config = dict(
    train_examples=45211,
    rotation_deg=10,
    norm='layernorm',
    mlp_ratio=4,
    head_dim=32,
    parallel_block=False,
    patch_size=[4, 4],
    layers=12,
    learning_rate=0.0014,
)
Rows from block 3 of a small image classifier, named by matrix and row number. Rows with one number belong to one neuron. Each number is 128 + 24 x the weight over its row's rms, rounded and kept within 0 to 255. All counts start at 0.
After each neuron's rows are labels from the 100 images, of 14976, where the neuron reaches its highest value: "strongest on" is what is common among them; "colour at peak" is the nearest of a few named colours to the mean colour under the peak. Only what is clearly more common there than usual is listed. The data: stained colorectal tissue patches (NCT-CRC-HE-100K). In brackets: how many of the 100.
# fc1: MLP up (model.blocks.3.mlp.fc1.weight, 1280x320), inputs 256-319
# fc2: MLP down (model.blocks.3.mlp.fc2.weight, 320x1280, transposed), outputs 256-319

fc1.365 [123 130 157 129  89 128 131 135 148  90 155 105 154 110 135 166 120  90 107 110 138 157 135 126 132  91 124  88 119  87 141 175 110 110 106 135 162  89 166 145 150 134  82 139 148 130 104 132 112 159 121 126  84 121  83  90 155 144 106  85 151 137 105 162]
fc2.365 [137 114 124 133 144 115 135 105 100 108 125 153  98 144 128 132 153 140  95 139  87 111 140  97 150 140 112  97 129 150 135 103 193 114 116 116  94 129 130 136 169 116 142  95 102  99 138 141 131 127  97  87 152 134 129 116 115 127 136 111 124 110 117 131]
strongest on: tissue: tumour epithelium (38)
colour at peak: white (100)

fc1.213 [149 118 166 129 111 116 115 118 120  67  97 111 112 151  96 129 122  58 138  90 120 128 126 113 138 103 105 148 141 113 135 160 102  88  99 119 122 133 153 113 127  92 100 119 131 128 113 140 109 144  88 103 108 119 105 105 165 150 109 109 148  89 145 122]
fc2.213 [101  94 101 126 106  95 107 138  90 115 108 169 109 109 106 107 134 139 102 136  95  92 125 125 125 111 131 100 105 123 120  66 136 118 105 118 113  85 127 141 137 107 116 104 104 142 149 131 140  99  88  96 142 111 123  83 121  93 128 101  77  94 115 111]
strongest on: tissue: mucus (71)
colour at peak: pink (99)

fc1.398 [136 128 173 142 104 129 134 156 161 101 150 151 138  97 149 164 135  85 140 113 141 146 125 110 144 108 100 100 110  93  91 165 111 119  97 131 152  65 168 158 130 135  72 151 161 136 123 145 140 157 149 132  93 117 112  84 136 172  91  84 153 160  96 163]
fc2.398 [126 112 124 122 158 137 147 109  93 112 130 135 114 155 131 141 151 145  96 131  97 123 145 109 133 134 113  98 135 146 146  91 162 102 118 130  96 149 145 103 169 129 141 106 116 106 122 150 112 122 111  70 165 130 124 119 109 127 129 130 143 115 113 133]
strongest on: tissue: debris (30)
colour at peak: white (100)

fc1.142 [116 112 136 137 128  76 108 109 104  95  92 108  97 124 100 120 113  77 134 114  91  67  99  87 145 144 139 153 129 110 126 131 139 115 134 101  83 170 112  91  93 107 149 109 153 117 118 107 136 128 139  76 128 140 120 124 126 120 125 103 109  69 140 119]
fc2.142 [143 130 132 158  81 120 137 148 105  93 101 143 122 131 101 130 108 103  97 110 132 100  92  97 123 117 105 124 125 100 179 102 118  92  88 101 108 108 159 131 141  98 103 111 123 135 113 125 112 127  98 101 121  92 103  85 136 136 118 104  91 105 118 149]
strongest on: tissue: lymphocytes (37)
colour at peak: black (79)

fc1.81 [129 129 184 147 124 112 120 127 158  98 153 131 135 122 130 169 122  81 130  99 119 163 117 108 161 128  93 124 123  87 117 164 102 102 126 125 141  90 170 134 115 138 107 136 152 134 114 160 125 170 127 113  86 124 106 110 135 182  99  90 155 133  78 164]
fc2.81 [137 109 127 130 151 140 139 125  99 112 142 131 131 176 133 135 148 144  84 110 103 123 171 106 114  96 125  85 135 134 154  89 156 105 121 128 110 132 138 111 163 132 133 101 137 118 115 145 111 128 132  86 132 127 118 120 105 100 117 141 145 110 135 131]
strongest on: tissue: mucus (37)
colour at peak: white (51)

fc1.722 [117 169  86 137 144 132 179 141  97 130 104 149 108 124 159  86 142 134  80 158 132  76 126 105  98 155 164 139 161 134 141 107 174 148 130 123 146 137  88 108 150  97 137 108 129 110 146 111 143 121 122 110 143 160 153 139 103  98 158 138  95 111 143 120]
fc2.722 [103 124 100  55 138 115 119  69 132 160 106 145 116  69 112  78 112  98 128 134  88 133  98 146 102 155 148 129 122 112  84 126 137 145 147  85 130 146 103 130 103 120 140 110 133 119 140 117 112 130 128 127 109 168 142 142 114 110 124 137 134 130 115 147]
strongest on: tissue: tumour epithelium (35)
colour at peak: grey (69)

fc1.380 [118 109 131 144 124  80 107  68 100 105  86 131  93 150  92 123 104  98 135 120  83 124 123 117 165 109 127 138 123  96 111 120 108 102 100  95  89 121 129 116 112 113 136 119 155 122 126 146 113 142 107 106 103 127 122 120 126 118  96 131 123 119 144 101]
fc2.380 [141 134 153 159  94 107 145 135 109 101 124 122 122 151 112 126 122 115  91 119 124 113  96  89 145 124 106 121 124 108 175 101 162  98 117  93 108 135 150 116 151  94 135 115 130 127  99 122 105 147 119  92 139 121 105 102 112 130 127  93 104  86 113 155]
strongest on: tissue: mucus (49)
colour at peak: pink (100)

fc1.629 [122 160  87 127 146 119 161 126  95 124  98 145  96 121 142  90 137 128  93 151 133  77 131 107 105 154 154 135 150 136 140  97 174 155 140 124 139 137  93 116 152  96 131 120 119 114 151 127 147 117 115 102 146 153 162 141 113 105 169 143  82 100 152 113]
fc2.629 [111 121 107  64 121 117 117  74 132 149 109 136 118  62 107  79 102 102 120 117  90 147  90 149 104 135 141 131 119 110  85 120 133 142 141  81 124 134 112 129 107 120 133 101 132 115 129 114 106 128 136 120  86 157 121 135 121 129 128 124 137 134  99 145]
strongest on: tissue: tumour epithelium (35); tissue: normal colon mucosa (28)
colour at peak: grey (71)

fc1.600 [113 159 113 129  73 134 153 140 164  99 143  99 164  89 142 162 127  87 117 118 153 120 144 102 115 111 110 103 115  73 123 160 123 101  93 151 161  93 150 167 147 116  82 141 159 125 111 124 125 159 116 124  97 111 123 103 148 134 133  90 161 150  80 162]
fc2.600 [140 110 141 151 141 126 145 142 101  92 134 149 108 151 124 142 157 133 101 128 103 146 135  91 158 127 114  68 130 148 148 125 176 104 117 123  99 136 139 110 160 125 151  83  93 115 135 125 149 122 103  89 147  94 125 121 112 126 132 108 129 100  99 127]
strongest on: tissue: tumour epithelium (50)
colour at peak: white (100)

fc1.669 [123 143 135  89 138 124 140  77 122 110 113 107 110 148  64 123 117  85 123 115 134 156 137 105 131 136 118 123 131 108 148 143  79 125 108 102 125  93 148 133  98  93 143 131 162 136 116 124  60 161  96 139 122 127 144 108 122 166 112 104 129 140 109 145]
fc2.669 [160 140 154 172 106 124 133 159 104 148 123 149 117 136 127 133 152 132  94 127 106 103 114  64 140 136 115 106 124 129 160  89 191 130 108 101 117 122 129 105 168  99 146 128 128 113 107 136 109 142 103  89 165 143 126  97 109 147 153 107  88 127 143 163]
strongest on: tissue: mucus (49)
colour at peak: pink (99)

fc1.235 [140 143 134  96 141 140 140 103 135 176 139 103 154 122 117 155 107 129 125 109 142 166 134 113 115 123 106  83 116  99 152 139 106 108 142  99 118 123 155 112 113 129 148 136 163 161  95  75 125 147 169 144  89 102 119 123 123 163 110 118 138 162  93 165]
fc2.235 [117 163 118 171 129 134 141 155  95 134 122 145 103 124 141 116 134 123  85 152 116 102 110 100 116 157 127 114 145 177 143 119 171 150 125  99 130 143 125  93 164 113 137 116 118  81 123 146 120 123 104  87 150 143 159 101 120 140 174 123 114 118 155 145]
strongest on: tissue: mucus (30)
colour at peak: pink (74)

fc1.180 [107 175 129 120  81 129 129 146 171  61 163  79 132 107 138 129 139 124 114 106 152 133  93  96  97 128 129 109 103 100 129 135 110  85 174 150 141 133 141 141  65 125 133 147 121 184 108  83 164 113 147 126  72 106 101 116 117 126 127 112 198 152 108 139]
fc2.180 [147 116 126 112 150 132 140 136 120 105 153 144 111 145 134 134 142 148  95 120 112  93 176  97 127 109 122  69 140 131 131 135 172  96 118 138 113 117 116 133 161 139 138 123 121 105 133 138 137 138 124  94 132 134 145 132 118  77 139 145 127 107 150 101]
strongest on: tissue: tumour epithelium (36); tissue: mucus (25)
colour at peak: pink (77)

fc1.579 [133 187 137  96  99 121 172  76 120 137 129 114 132 142  77 155 121  91 122 108 153 154 120 100 115 129 129  85 125 109 116 160  96 114 110  97 170  83 131 142  92 119 135 132 147 157 125 105 125 160 116 158 102 115 131 116 110 171 128 112 160 193 110 149]
fc2.579 [142 146 133 154 142 105 161 154 123 136 132 146 117 114 145 123 141 130  81 151  98  92 126  69 142 130 143  91 128 146 157 118 198 138 133 106 113 123 110 106 158 106 152 110 142 101 122 112 137 146 124  82 166 152 154  95 105 142 168 124  97 138 130 139]
strongest on: tissue: debris (38); tissue: mucus (30)
colour at peak: pink (92)

fc1.82 [149 166 130 133  88 138 148 133 158 110 145 136 152 113 133 177 122  93 141 124 157 163 156  98 121 112 107 114 171 102 145 168  85  87 120 118 162 115 171 155 136 133  80 154 168 166 131 141 136 162 138 131  84 105 108 110 148 152 108  93 166 175 114 159]
fc2.82 [104 103 137 119 190 107 127 104  97 128 125 159 100 152 128 140 138 144 107 147  78 127 145 133 152 150 130 101 123 160 109 118 179 133 131 124 105 134 137 114 145 133 150  88  77  96 142 137 141 112 109  89 156 146 138 128 115 140 121 134 144 106 117 122]
strongest on: tissue: tumour epithelium (41)
colour at peak: white (100)

fc1.596 [114 149 133 124 136  86 134  94 138 126 113 142 105 135 108 136 107  84 130 113  89 156  86 114 145 129 148 128 167 106 141 170 122 129 141  75 101 149 125 104  91 117 118 108 162 123 117 125 137 150 183 102 106 138 123 126  90 179 123 136 133 118 146 126]
fc2.596 [149 143 153 157  98 132 156 139 118 114 117 138 131 150 119 140 131 106  88 108 119 111  92 100 132 120  94 115 137 113 173 111 145  92 113  95 114 130 144 106 160 105 117 104 125 116  96 134 118 143 124 100 137 119  93 105 119 130 119 101 119 104 107 165]
strongest on: tissue: debris (32); tissue: smooth muscle (31); tissue: mucus (30)
colour at peak: pink (79)

fc1.372 [121 117 139 122 108  98 129 103 127 147 104 151 124 135  83 133 140  65 134 117 127 147 130  90 141 140 125  94 128 103 127 158  92 122  93  88 135  76 168 138 111 104 122 155 159 153 141 151 127 141 104  88  92 126 140 119 135 153  92 122 165 145 119 123]
fc2.372 [140 122 153 175  98 105 124 157 109 120 146 138 115 144 139 138 134 155  88 116 103 129 108  98 139 125 111  80 128 121 141  80 175 103  91 105  96 129 150 105 152 102 157 113 135 121 114 120 125 128 109  76 146 128 120 101 100 142 110 102 122 130 105 143]
strongest on: tissue: debris (27); tissue: mucus (26)
colour at peak: white (54)

fc1.598 [117  93 134 135 129  76 101  93  88  89  79 122  91 143  90 112 121 102 153 110  86 126 104 115 160 120  98 132  90 111 111 104 111 111 117 102  83 145 138 119  93 103 132 117 128 133 110 128 118 112 108  87 122 104 124 115 133 121 103 109 102  77 133 115]
fc2.598 [136 140 152 154  94 101 140 126 115  99 110 120 114 142  94 123 119 111  89 119 115 110  93  99 135 125 107 126 120 116 167 102 140 108 117  93  91 141 158 102 135  93 127 106 137 128 102 111 102 149 111 101 124 119 100  91 124 146 128  92 104 102 106 149]
strongest on: tissue: lymphocytes (96)
colour at peak: black (67); brown (33)

fc1.753 [113 155 126 109 129  92 156  94 134 132  94 123 106 121 101 138 116  71 125 128 108 131  86 119 134 137 149 146 168 127 152 166 110 114 147  79  99 143 119 101  97 100 118 104 174 123 120 115 105 164 180 109 115 150 122 125 107 184 111 131 137 131 146 148]
fc2.753 [148 156 144 145  87 128 151 143 116 124 112 130 137 129 120 125 109 104  87 103 135 119  98 102 121 115 105 112 135 111 165 115 131 105 104 118 125 141 138  95 156  96  98 123 140 103 107 110 106 128 121  99 124 109 100 112 132 150 129  97 116 120 130 160]
strongest on: tissue: mucus (35); tissue: debris (29)
colour at peak: pink (81)

fc1.25 [158 142 116 119 109 104 128 115 118 142 101 154 129 134  98 145 102  68 148 131 142 113 155 103 112 121 109 133 153 121 118 159 120  96 117 119 128 141 148 123 132 124 102 112 150 142 132  92 138 151 121 106 121 118 114  99 151 140 140 113 139 100 159 142]
fc2.25 [101 118 103 193  80 101 112 181 103 102 116 150 111 109 100 115 105 120  89 116 107 127  93 110 121 133 138 107 118 113 165 113 126  92 122 102 118 105 135 115 163 112 139 115  96 133 135 106 149  92 136  72 108  88 139  83  75 117 119  85  98 116 109 151]
strongest on: tissue: mucus (57)
colour at peak: pink (100)