{
  "arch": "vit",
  "model": "image classifier",
  "dataset": "stained colorectal tissue patches (NCT-CRC-HE-100K)",
  "train_examples": 45211,
  "image_size": 40,
  "crop_scale_min": 1,
  "horizontal_flip": true,
  "translate": 0.06,
  "rotation_deg": 10,
  "targets": ["tissue"],
  "num_classes": 9,
  "norm": "layernorm",
  "norm_position": "res_post",
  "activation": "star_relu",
  "mlp_ratio": 4,
  "head_dim": 32,
  "fused_qkv": false,
  "bias": "all",
  "qk_norm": false,
  "parallel_block": false,
  "inner_norm": false,
  "patch_size": [4, 4],
  "conv_stem": false,
  "layers": 12,
  "width": 320,
  "positions": "sincos",
  "pooling": "mean",
  "loss": "cross_entropy",
  "init": "orthogonal",
  "optimizer": "adamw",
  "lr": 0.0014,
  "beta1": 0.9,
  "beta2": 0.99,
  "eps": 1e-08,
  "gradient_centralization": true,
  "steps": 9700,
  "batch_size": 96,
  "epochs": 20.6,
  "lr_schedule": "cosine",
  "final_lr_fraction": 0,
  "warmup_steps": 290,
  "weight_decay": 0.4
}
Rows from block 6 of a small image classifier, named by matrix and row number. Rows with one number belong to one neuron. Each number is 128 + 32 x the weight over its row's rms, rounded and kept within 0 to 255. All counts start at 0. Numbers have three digits each.
After each neuron's rows are labels from the 100 images, of 14976, where the neuron reaches its highest value: "responds to" is what is common among them; "place" is the part of the image that holds the peak. Only what is clearly more common there than usual is listed. The data: stained colorectal tissue patches (NCT-CRC-HE-100K).
# fc1: MLP up (model.blocks.6.mlp.fc1.weight, 1280x320), inputs 160-319
# fc2: MLP down (model.blocks.6.mlp.fc2.weight, 320x1280, transposed), outputs 160-319

fc1.89:138151106112132100119138204076149107161135170116141127122122134099097138154151130180060123106097111105150115127138098089104113146134183125131139108105116099079068113130073102099119156105074089094097070129142080076085093082117117096104110116119106123118112112067067008062071122130127126068140142086135132164132130161125139155137185193124190122118171154136125130138194180151134130143123143132172137136131122142131134116148151157177196176152073133152125164178113120126221155141176108
fc2.89:167152130146153108168136046138172119122156144092100136109073113200110136105128229064186068117124133103141118102148158146128128065106130125103120228114109096130113114115134069088099175083117177103103114085160140183151165122108149214189123177111172074157124163123087123166122131170148116153089119152163177121084159102122152139122125131122115167077127087154053142162115129138129168184140180165114107112125143087177106159103108143132127128104158085132178139146091158097123160115118124
responds to: tissue: tumour epithelium
place: middle right

fc1.107:173162080110103072089108159130112135129138110121162104151138115159169132141146116171120133137117112065151165180095100108151088166117200132159197130091110108096087118104086150137137160107082076090088148115138090071083134070125182117084126117110170168150127107097133118062097105135117141075114094075137119161067145140125137169101139191096152141133174133132151173133171137151158153126110142137123139141198098159122139152142131166172162197098095128124155156199157087134186104123229084
fc2.107:166179157125139135131084086118146093057143122109116126151060180144152102137140169083196093137145163064147117139183132184145112088105111162164158178169121146167116161122167112122110145125168120160096118140164116200105124153148107180220128188125134064191127140160086113106125140124110124102111120115130125118108095108094124117108115074089136160088151090101050081098137129186090152210126142148112096074071092114112099135115177140164149127156133141127118134095114132140138107063100110
responds to: tissue: smooth muscle
place: bottom right

fc1.39:123141149131207170092121171137112101134090130146133107129142152077168164139165159119125101145159137122102121197154103136207145145161060148168165138154153128153118134096157188157117121179118167144129078148125114136138121169135141144154140100158104120111172188191119158153149175088118092109124151137110117122135117081113091153102120094108148117089099109112116149113140079151077115127081105136092129115106160161170071076154111075105166060145084086159081115091178138115107085096079122
fc2.39:120078143103132176141100102101133172146123149146157103134148090051149123144130132137119088147133069114135171170151106110163172114136127128183102090184142108107105119126187190117182068184112146106090103118108128073120145115109141102087121107131059160091100130196142092159143181084161098111140116115151106147101146092110150138118093131102138164120140170093152122113149138103129119116101105121096132168084132126198111116154139161150175139133084155154070120081144135126150124124097124
responds to: tissue: lymphocytes
place: top left

fc1.428:132129161137202163094115171169144087142109113157122117117118141072186164159178153080132102165140144138113151202141088138218168150148063164163148161141169148153131137135182158164119126166135178139155053152112112153153142188113125155153152106144112117126158194164136155160169162097122110092139132162112128115131101094118095122098148115109144119090083085097122137140116093138069104126074100130073130089108162144149087097130097096100150053149066095178117097085184127109106071064098111
fc2.428:121098136085129147089131138118097178171083159116195085140150097088148145146141106138092129155146080137136165161156131104151153157142118136152128044141139102084135098114155188154175079169134103097126115154105133036120094129131144109066131093106057161089118105147154134128156166087132067115128124112155083143101129096119129134086107112110136162172132176082172121117156126078120125075089080116107146151098123143181123112183132154162169121130085167147073133108145120129133106141134114
responds to: tissue: mucus
place: top centre

fc1.425:088131124133091115133130115142127145145101145096141097195124119150046102140123095126155149131043119158154143074154151115054073106107142121124154097114068114116173107137149109099158181079118045139120121167160086120129137157142101131087134113131104069143131084046146187123159109116136125175120170108146119098130136138157151080134149121164132124187100125136110100115152120113153131180130051065174149102209082131081149173161200166093064171152192153097109161168095174142117136155139090
fc2.425:126151125162120135162186081128100077107210123108117121159168107081121114120126188162187139112080127147174129134119131149129090105091174137116124098148128038172101147143130094142160146105115137116049146106110133128096144137107116094140159174107153134101117134124134089167141114139126173147100095153158169128141155116160113127141154145119117102040124161120157114166097211124091120137133223167117123158104143146145134126088089154168097212110179132043152147155100154103140146098094116
responds to: tissue: smooth muscle
place: top centre; centre

fc1.298:084136122141087120123125121142126151160105123107155099197128118153059112141103080131155158140026115164160146076164150120058064115098151120111157090111077120121169114130148113103172170082113045144116142172165075115131120165138100116087153116124105067161132092038140197113161103105142124174144170094141125083132141140149142086141134110149120127172109127135114099113159120114152117159130053063171137111200087140092146159162190170105060176150175149101110159178104156144095140155146073
fc2.298:131144113158117112140185080140110081087203120097097133136152126076124102124130191158191119104075149156168119126122146151135093122121170134119128103161123053169108148141124095126152149096127157139054149098103141138086144119109118092146146187119143133108108118118135094164146111137128182157088105146143168123144138119164113125144156134136118086028124169106150085171108206116082128139141233161119117168117143141135122139078094162165087196132172128050150143136086163109131159078094127
responds to: tissue: smooth muscle
place: top centre

fc1.299:170167205181143182102178119118130120135118151144144120114104121122139106100120146107136051070135103128123091116186155148171119077118167141121185113079161097117091125141173117103115097152073129088076124087131147125114171120161170139126079119144104122159184147144092053106085149114146047168119131117198132154144157099134131158107125127081169099091129160168116166145167148096125192160129103143166112134123162202179112138140130178139156144112185122120141105150140177141227119182211139
fc2.299:126093110119134146171136118104167182089126124121187090135119060092124103131129118118151043161105070089139156136147136094119181102137141154186122160217152146078076122094155194090158110145080152064063126112126124121094109091113166104124146160134126113083062146164154085163124194135161117083133135073142123175120136115073153183153088153063164170070178115090104118100136158146129127127110163126110165158065112103194101119104108114169143124093081124157124123099113100171165100119097134
responds to: tissue: cancer-associated stroma
place: bottom left

fc1.430:097113146126215162113147152141106098163110153145118099116142156079164175155156139108100098141160120119113149220148083127189169161174078146168143151140164128146103122110141190155112135170150180144148067152125111142131135155117136138146128098126099121095168171168134133133176150101108089115140145129145114132150131107100091126099124109106157112087113116108106159117123079116077119121077109115111130131099146157152079074174102075107151070154059090159102123096163117099097090091100134
fc2.430:128095137105128146124092088115137199151144140152212083154133091080148110165116152121127085136106057090160151175164096095144164116144116136154108098208127122088094116132178202112174090186120122084110118097142148079129110102098152124097133111130064157114091144172133097170117194081152108109118108124175117138105163101098149138110092150097131169133150162092152136126137129122116121108111090098097142153083143114184118114160117158154168136115104129147067106089150155130140114127095137
responds to: tissue: lymphocytes
place: top left

fc1.665:085112074147101105059086138069116181129135130074155133161138132149128121132140131139157157137058133122156157082122172199128149144119207135070099111137064076127142092070111121169156162073129113150100182136078091093104087085178131091088125177060117106113104076092110184100145069110138185108130145099085162059165118131105134065140120108126139135152125128080157065151133133118096129142068185112164150113125070143100153163153123154134063174134122120145111192156098124142153162073116100
fc2.665:141181145072151168156171116134143008091154150206053151127122160108141136160157131159144118108127167140159099154125120129148070124148124128184164151118113116185126141188178084104113112113139063146107096156173089165147109205096079100165150174159136103119157114158090095097130061135108187148106097152107136108142077138137096165156166116177154056105183141158117113115112152120101118157156167123096092134113168167087103065108153125116125151189140146085136115091145164098135119085097157
responds to: tissue: tumour epithelium
place: top right

fc1.181:145203174143104127107163080120105133131132136149116178154150165159164195114113153133073069079093112177120171104145119108176140150152135154153152157023108105131114144161152162150114137111102135092128099159165087113146199144121119183139153110154119186116182160146150107144111117119114107127116136168175105145063153120214109160154159156136117119111129123148098202082148162156128155164156095124110109106094094134153103126152149146103142140157131105130106092130131179082211165104176113
fc2.181:151068127125161149132145075123159104090174144166170091121163066059148137120147215112189065135087067084179152151153156107141127087170124113157141134175122147126075124112184185083173122137099126075044141109182142129164145122062176115156159166127125124104092164181084108178109183117125155119093140076182114117123182064112096164115096146123153137105183105139121099128126157121126114138125145103091111136100162125164095100135128136177140132059126098117119112090114167102108107130107154
responds to: tissue: cancer-associated stroma; tissue: debris
place: bottom left; bottom right

fc1.3:078139090090114126156187201117156140225119190118139128128125118128104170143140109153092098079133098140133103144110098092127094120106113108085105104059163094090075126115103093117142164103080101086130033107171090128123084134099137106102119092118097163111135159123099072105109136146166088093140092147180151138100159154154162154157181142169172162150137134199129173172161114153139123115132114143159131124104139149147172102178150135140175135145102126166132169157176162044162164164149115
fc2.3:122138073180131117148101081116204161138177120104105156119124117152101098144088199091163087106111093119127128124178140176126130080111126125117078168159170098124105124126157085106144174083127177070123117093109088193155166127100175159177123155115189130099102203143125115129112084145168110078108113162159207092108160120137173097135203160148103161083067075151151154150109136169132154140104144157142135092140161042170110169080060133114118119096139106128153111128124163147154172093097124
responds to: tissue: tumour epithelium
place: centre

fc1.277:072115114097129142185158175072155114208102220132124109135132116130167158171147113154097107137197095108141127149120081107167131136129080120108086123108191121107088117130127097137145145137135123098138032115129124113171109152105121116143113096091083156070137142177105069118138165141142122095149081134154109148101128164108141153174141120129138139139158144179149169165126116114106084110098134148105134138044146186144150089184117110147220094148071152147121120111185139081116110158078135
fc2.277:153081099151147092133123053127181172108179088109126106132146105094103077129097145096113110129092057149147164162164144156127154090097141087092094108137136102087111089103140088134184147088119143076113148110111101128139161134089177134071138120115139166105106164088133165175159093146176093072111102138164165127089179081163163085099199168141120186130079125153160143144091156139137119142116115122115156101149146079129169186102082168123104151064137119142134123169122140129180151140163105
responds to: tissue: tumour epithelium
place: top centre

fc1.422:109141088130102086108124173073133119156130177101160109128126126109114163150137117179111153128083103120166146103129143088072115149123194100104158104103089081094089119117072129089155157084067073084074083122128104078105081095103108098089093149097088130114100111080090021071070117136135155079122126097157118138135128144143137171144156159144153141138163150133135109135176174134133112127126139100141123136117093163130155129160171172178191190155115141121115177140081119107174155148172095
fc2.422:162167136106148134151139076140169046073142124126059156104058159206122136130122177081179089107152154099129112097110131167135108090100126125119133230089102134160125145122126053106063158078169155135144125113168127208174144139110110190221104162125171086179151164140065123145107091179118155130094123157117168131107118134118127123134136133130124126090137100151051144135096111169109158199143170173135078109136132118137108147104142128103119119149155118141156133142119163102114159107111131
responds to: tissue: tumour epithelium
place: middle right

fc1.97:164163195170122145098086052099131145119113113163125189153164159104168165130094117122071098135146132161098124219146098156175153097140122183190173152105090089149110123176148185193086126138089166184161107152133123105186148138081142125120115091154121158135158164130094072098065139084126080102100110096097052146127140129186109100112126120106149122074123138109111177110173134177070154156115074130144151130125159103181105104165127151149172106134102133129130115173168151107190101099124139
fc2.97:136068114129173133140144046117150134090180137145184071111170043059135131102133183110159089139082048124189158170158169111125120098147148107144124115172112105094085113115194164072200115123099147057036174100159155125134146137069188108113155154166135125090075166165126126192126171123144142115094102107189139109115188036123123141120117158111154141076153105110169108125102177114110107138125163115090133140091133139157125134123121133180125142047142121130133101102108153111134122144125121
responds to: tissue: tumour epithelium
place: bottom right

fc1.220:136139158145173168110107155114159127135137175154102158089148134077174143172145155074080028130174115106089099205153099143182160118158081169137112175133167110143116119124178141124093126170139179107148065127096092162144174142100122161146106083160104140110182217176132109149137164104115056067168120205123110168131144122115109127133188135134175118083115104121106157150134100147096131163114137160096153099113162156180098101149100099121195079161092121199143087100196177117131116117100141
fc2.220:135062150106156164125100084129153182141156125150167088145148067047137108149130141119121093156093060137135169183187128114169169091122122125155113081166122115072106098120191184090182085178128123081115126121129120088106152146103170117056145113126088152110107150160118137162139149091140093106145110113147123127085174075122150116105153120105152174128120155112165120098144139112137103111096089090093136135106153115179114139133133156135135128083116150155085093102157157133151116135100127
responds to: tissue: mucus
place: top left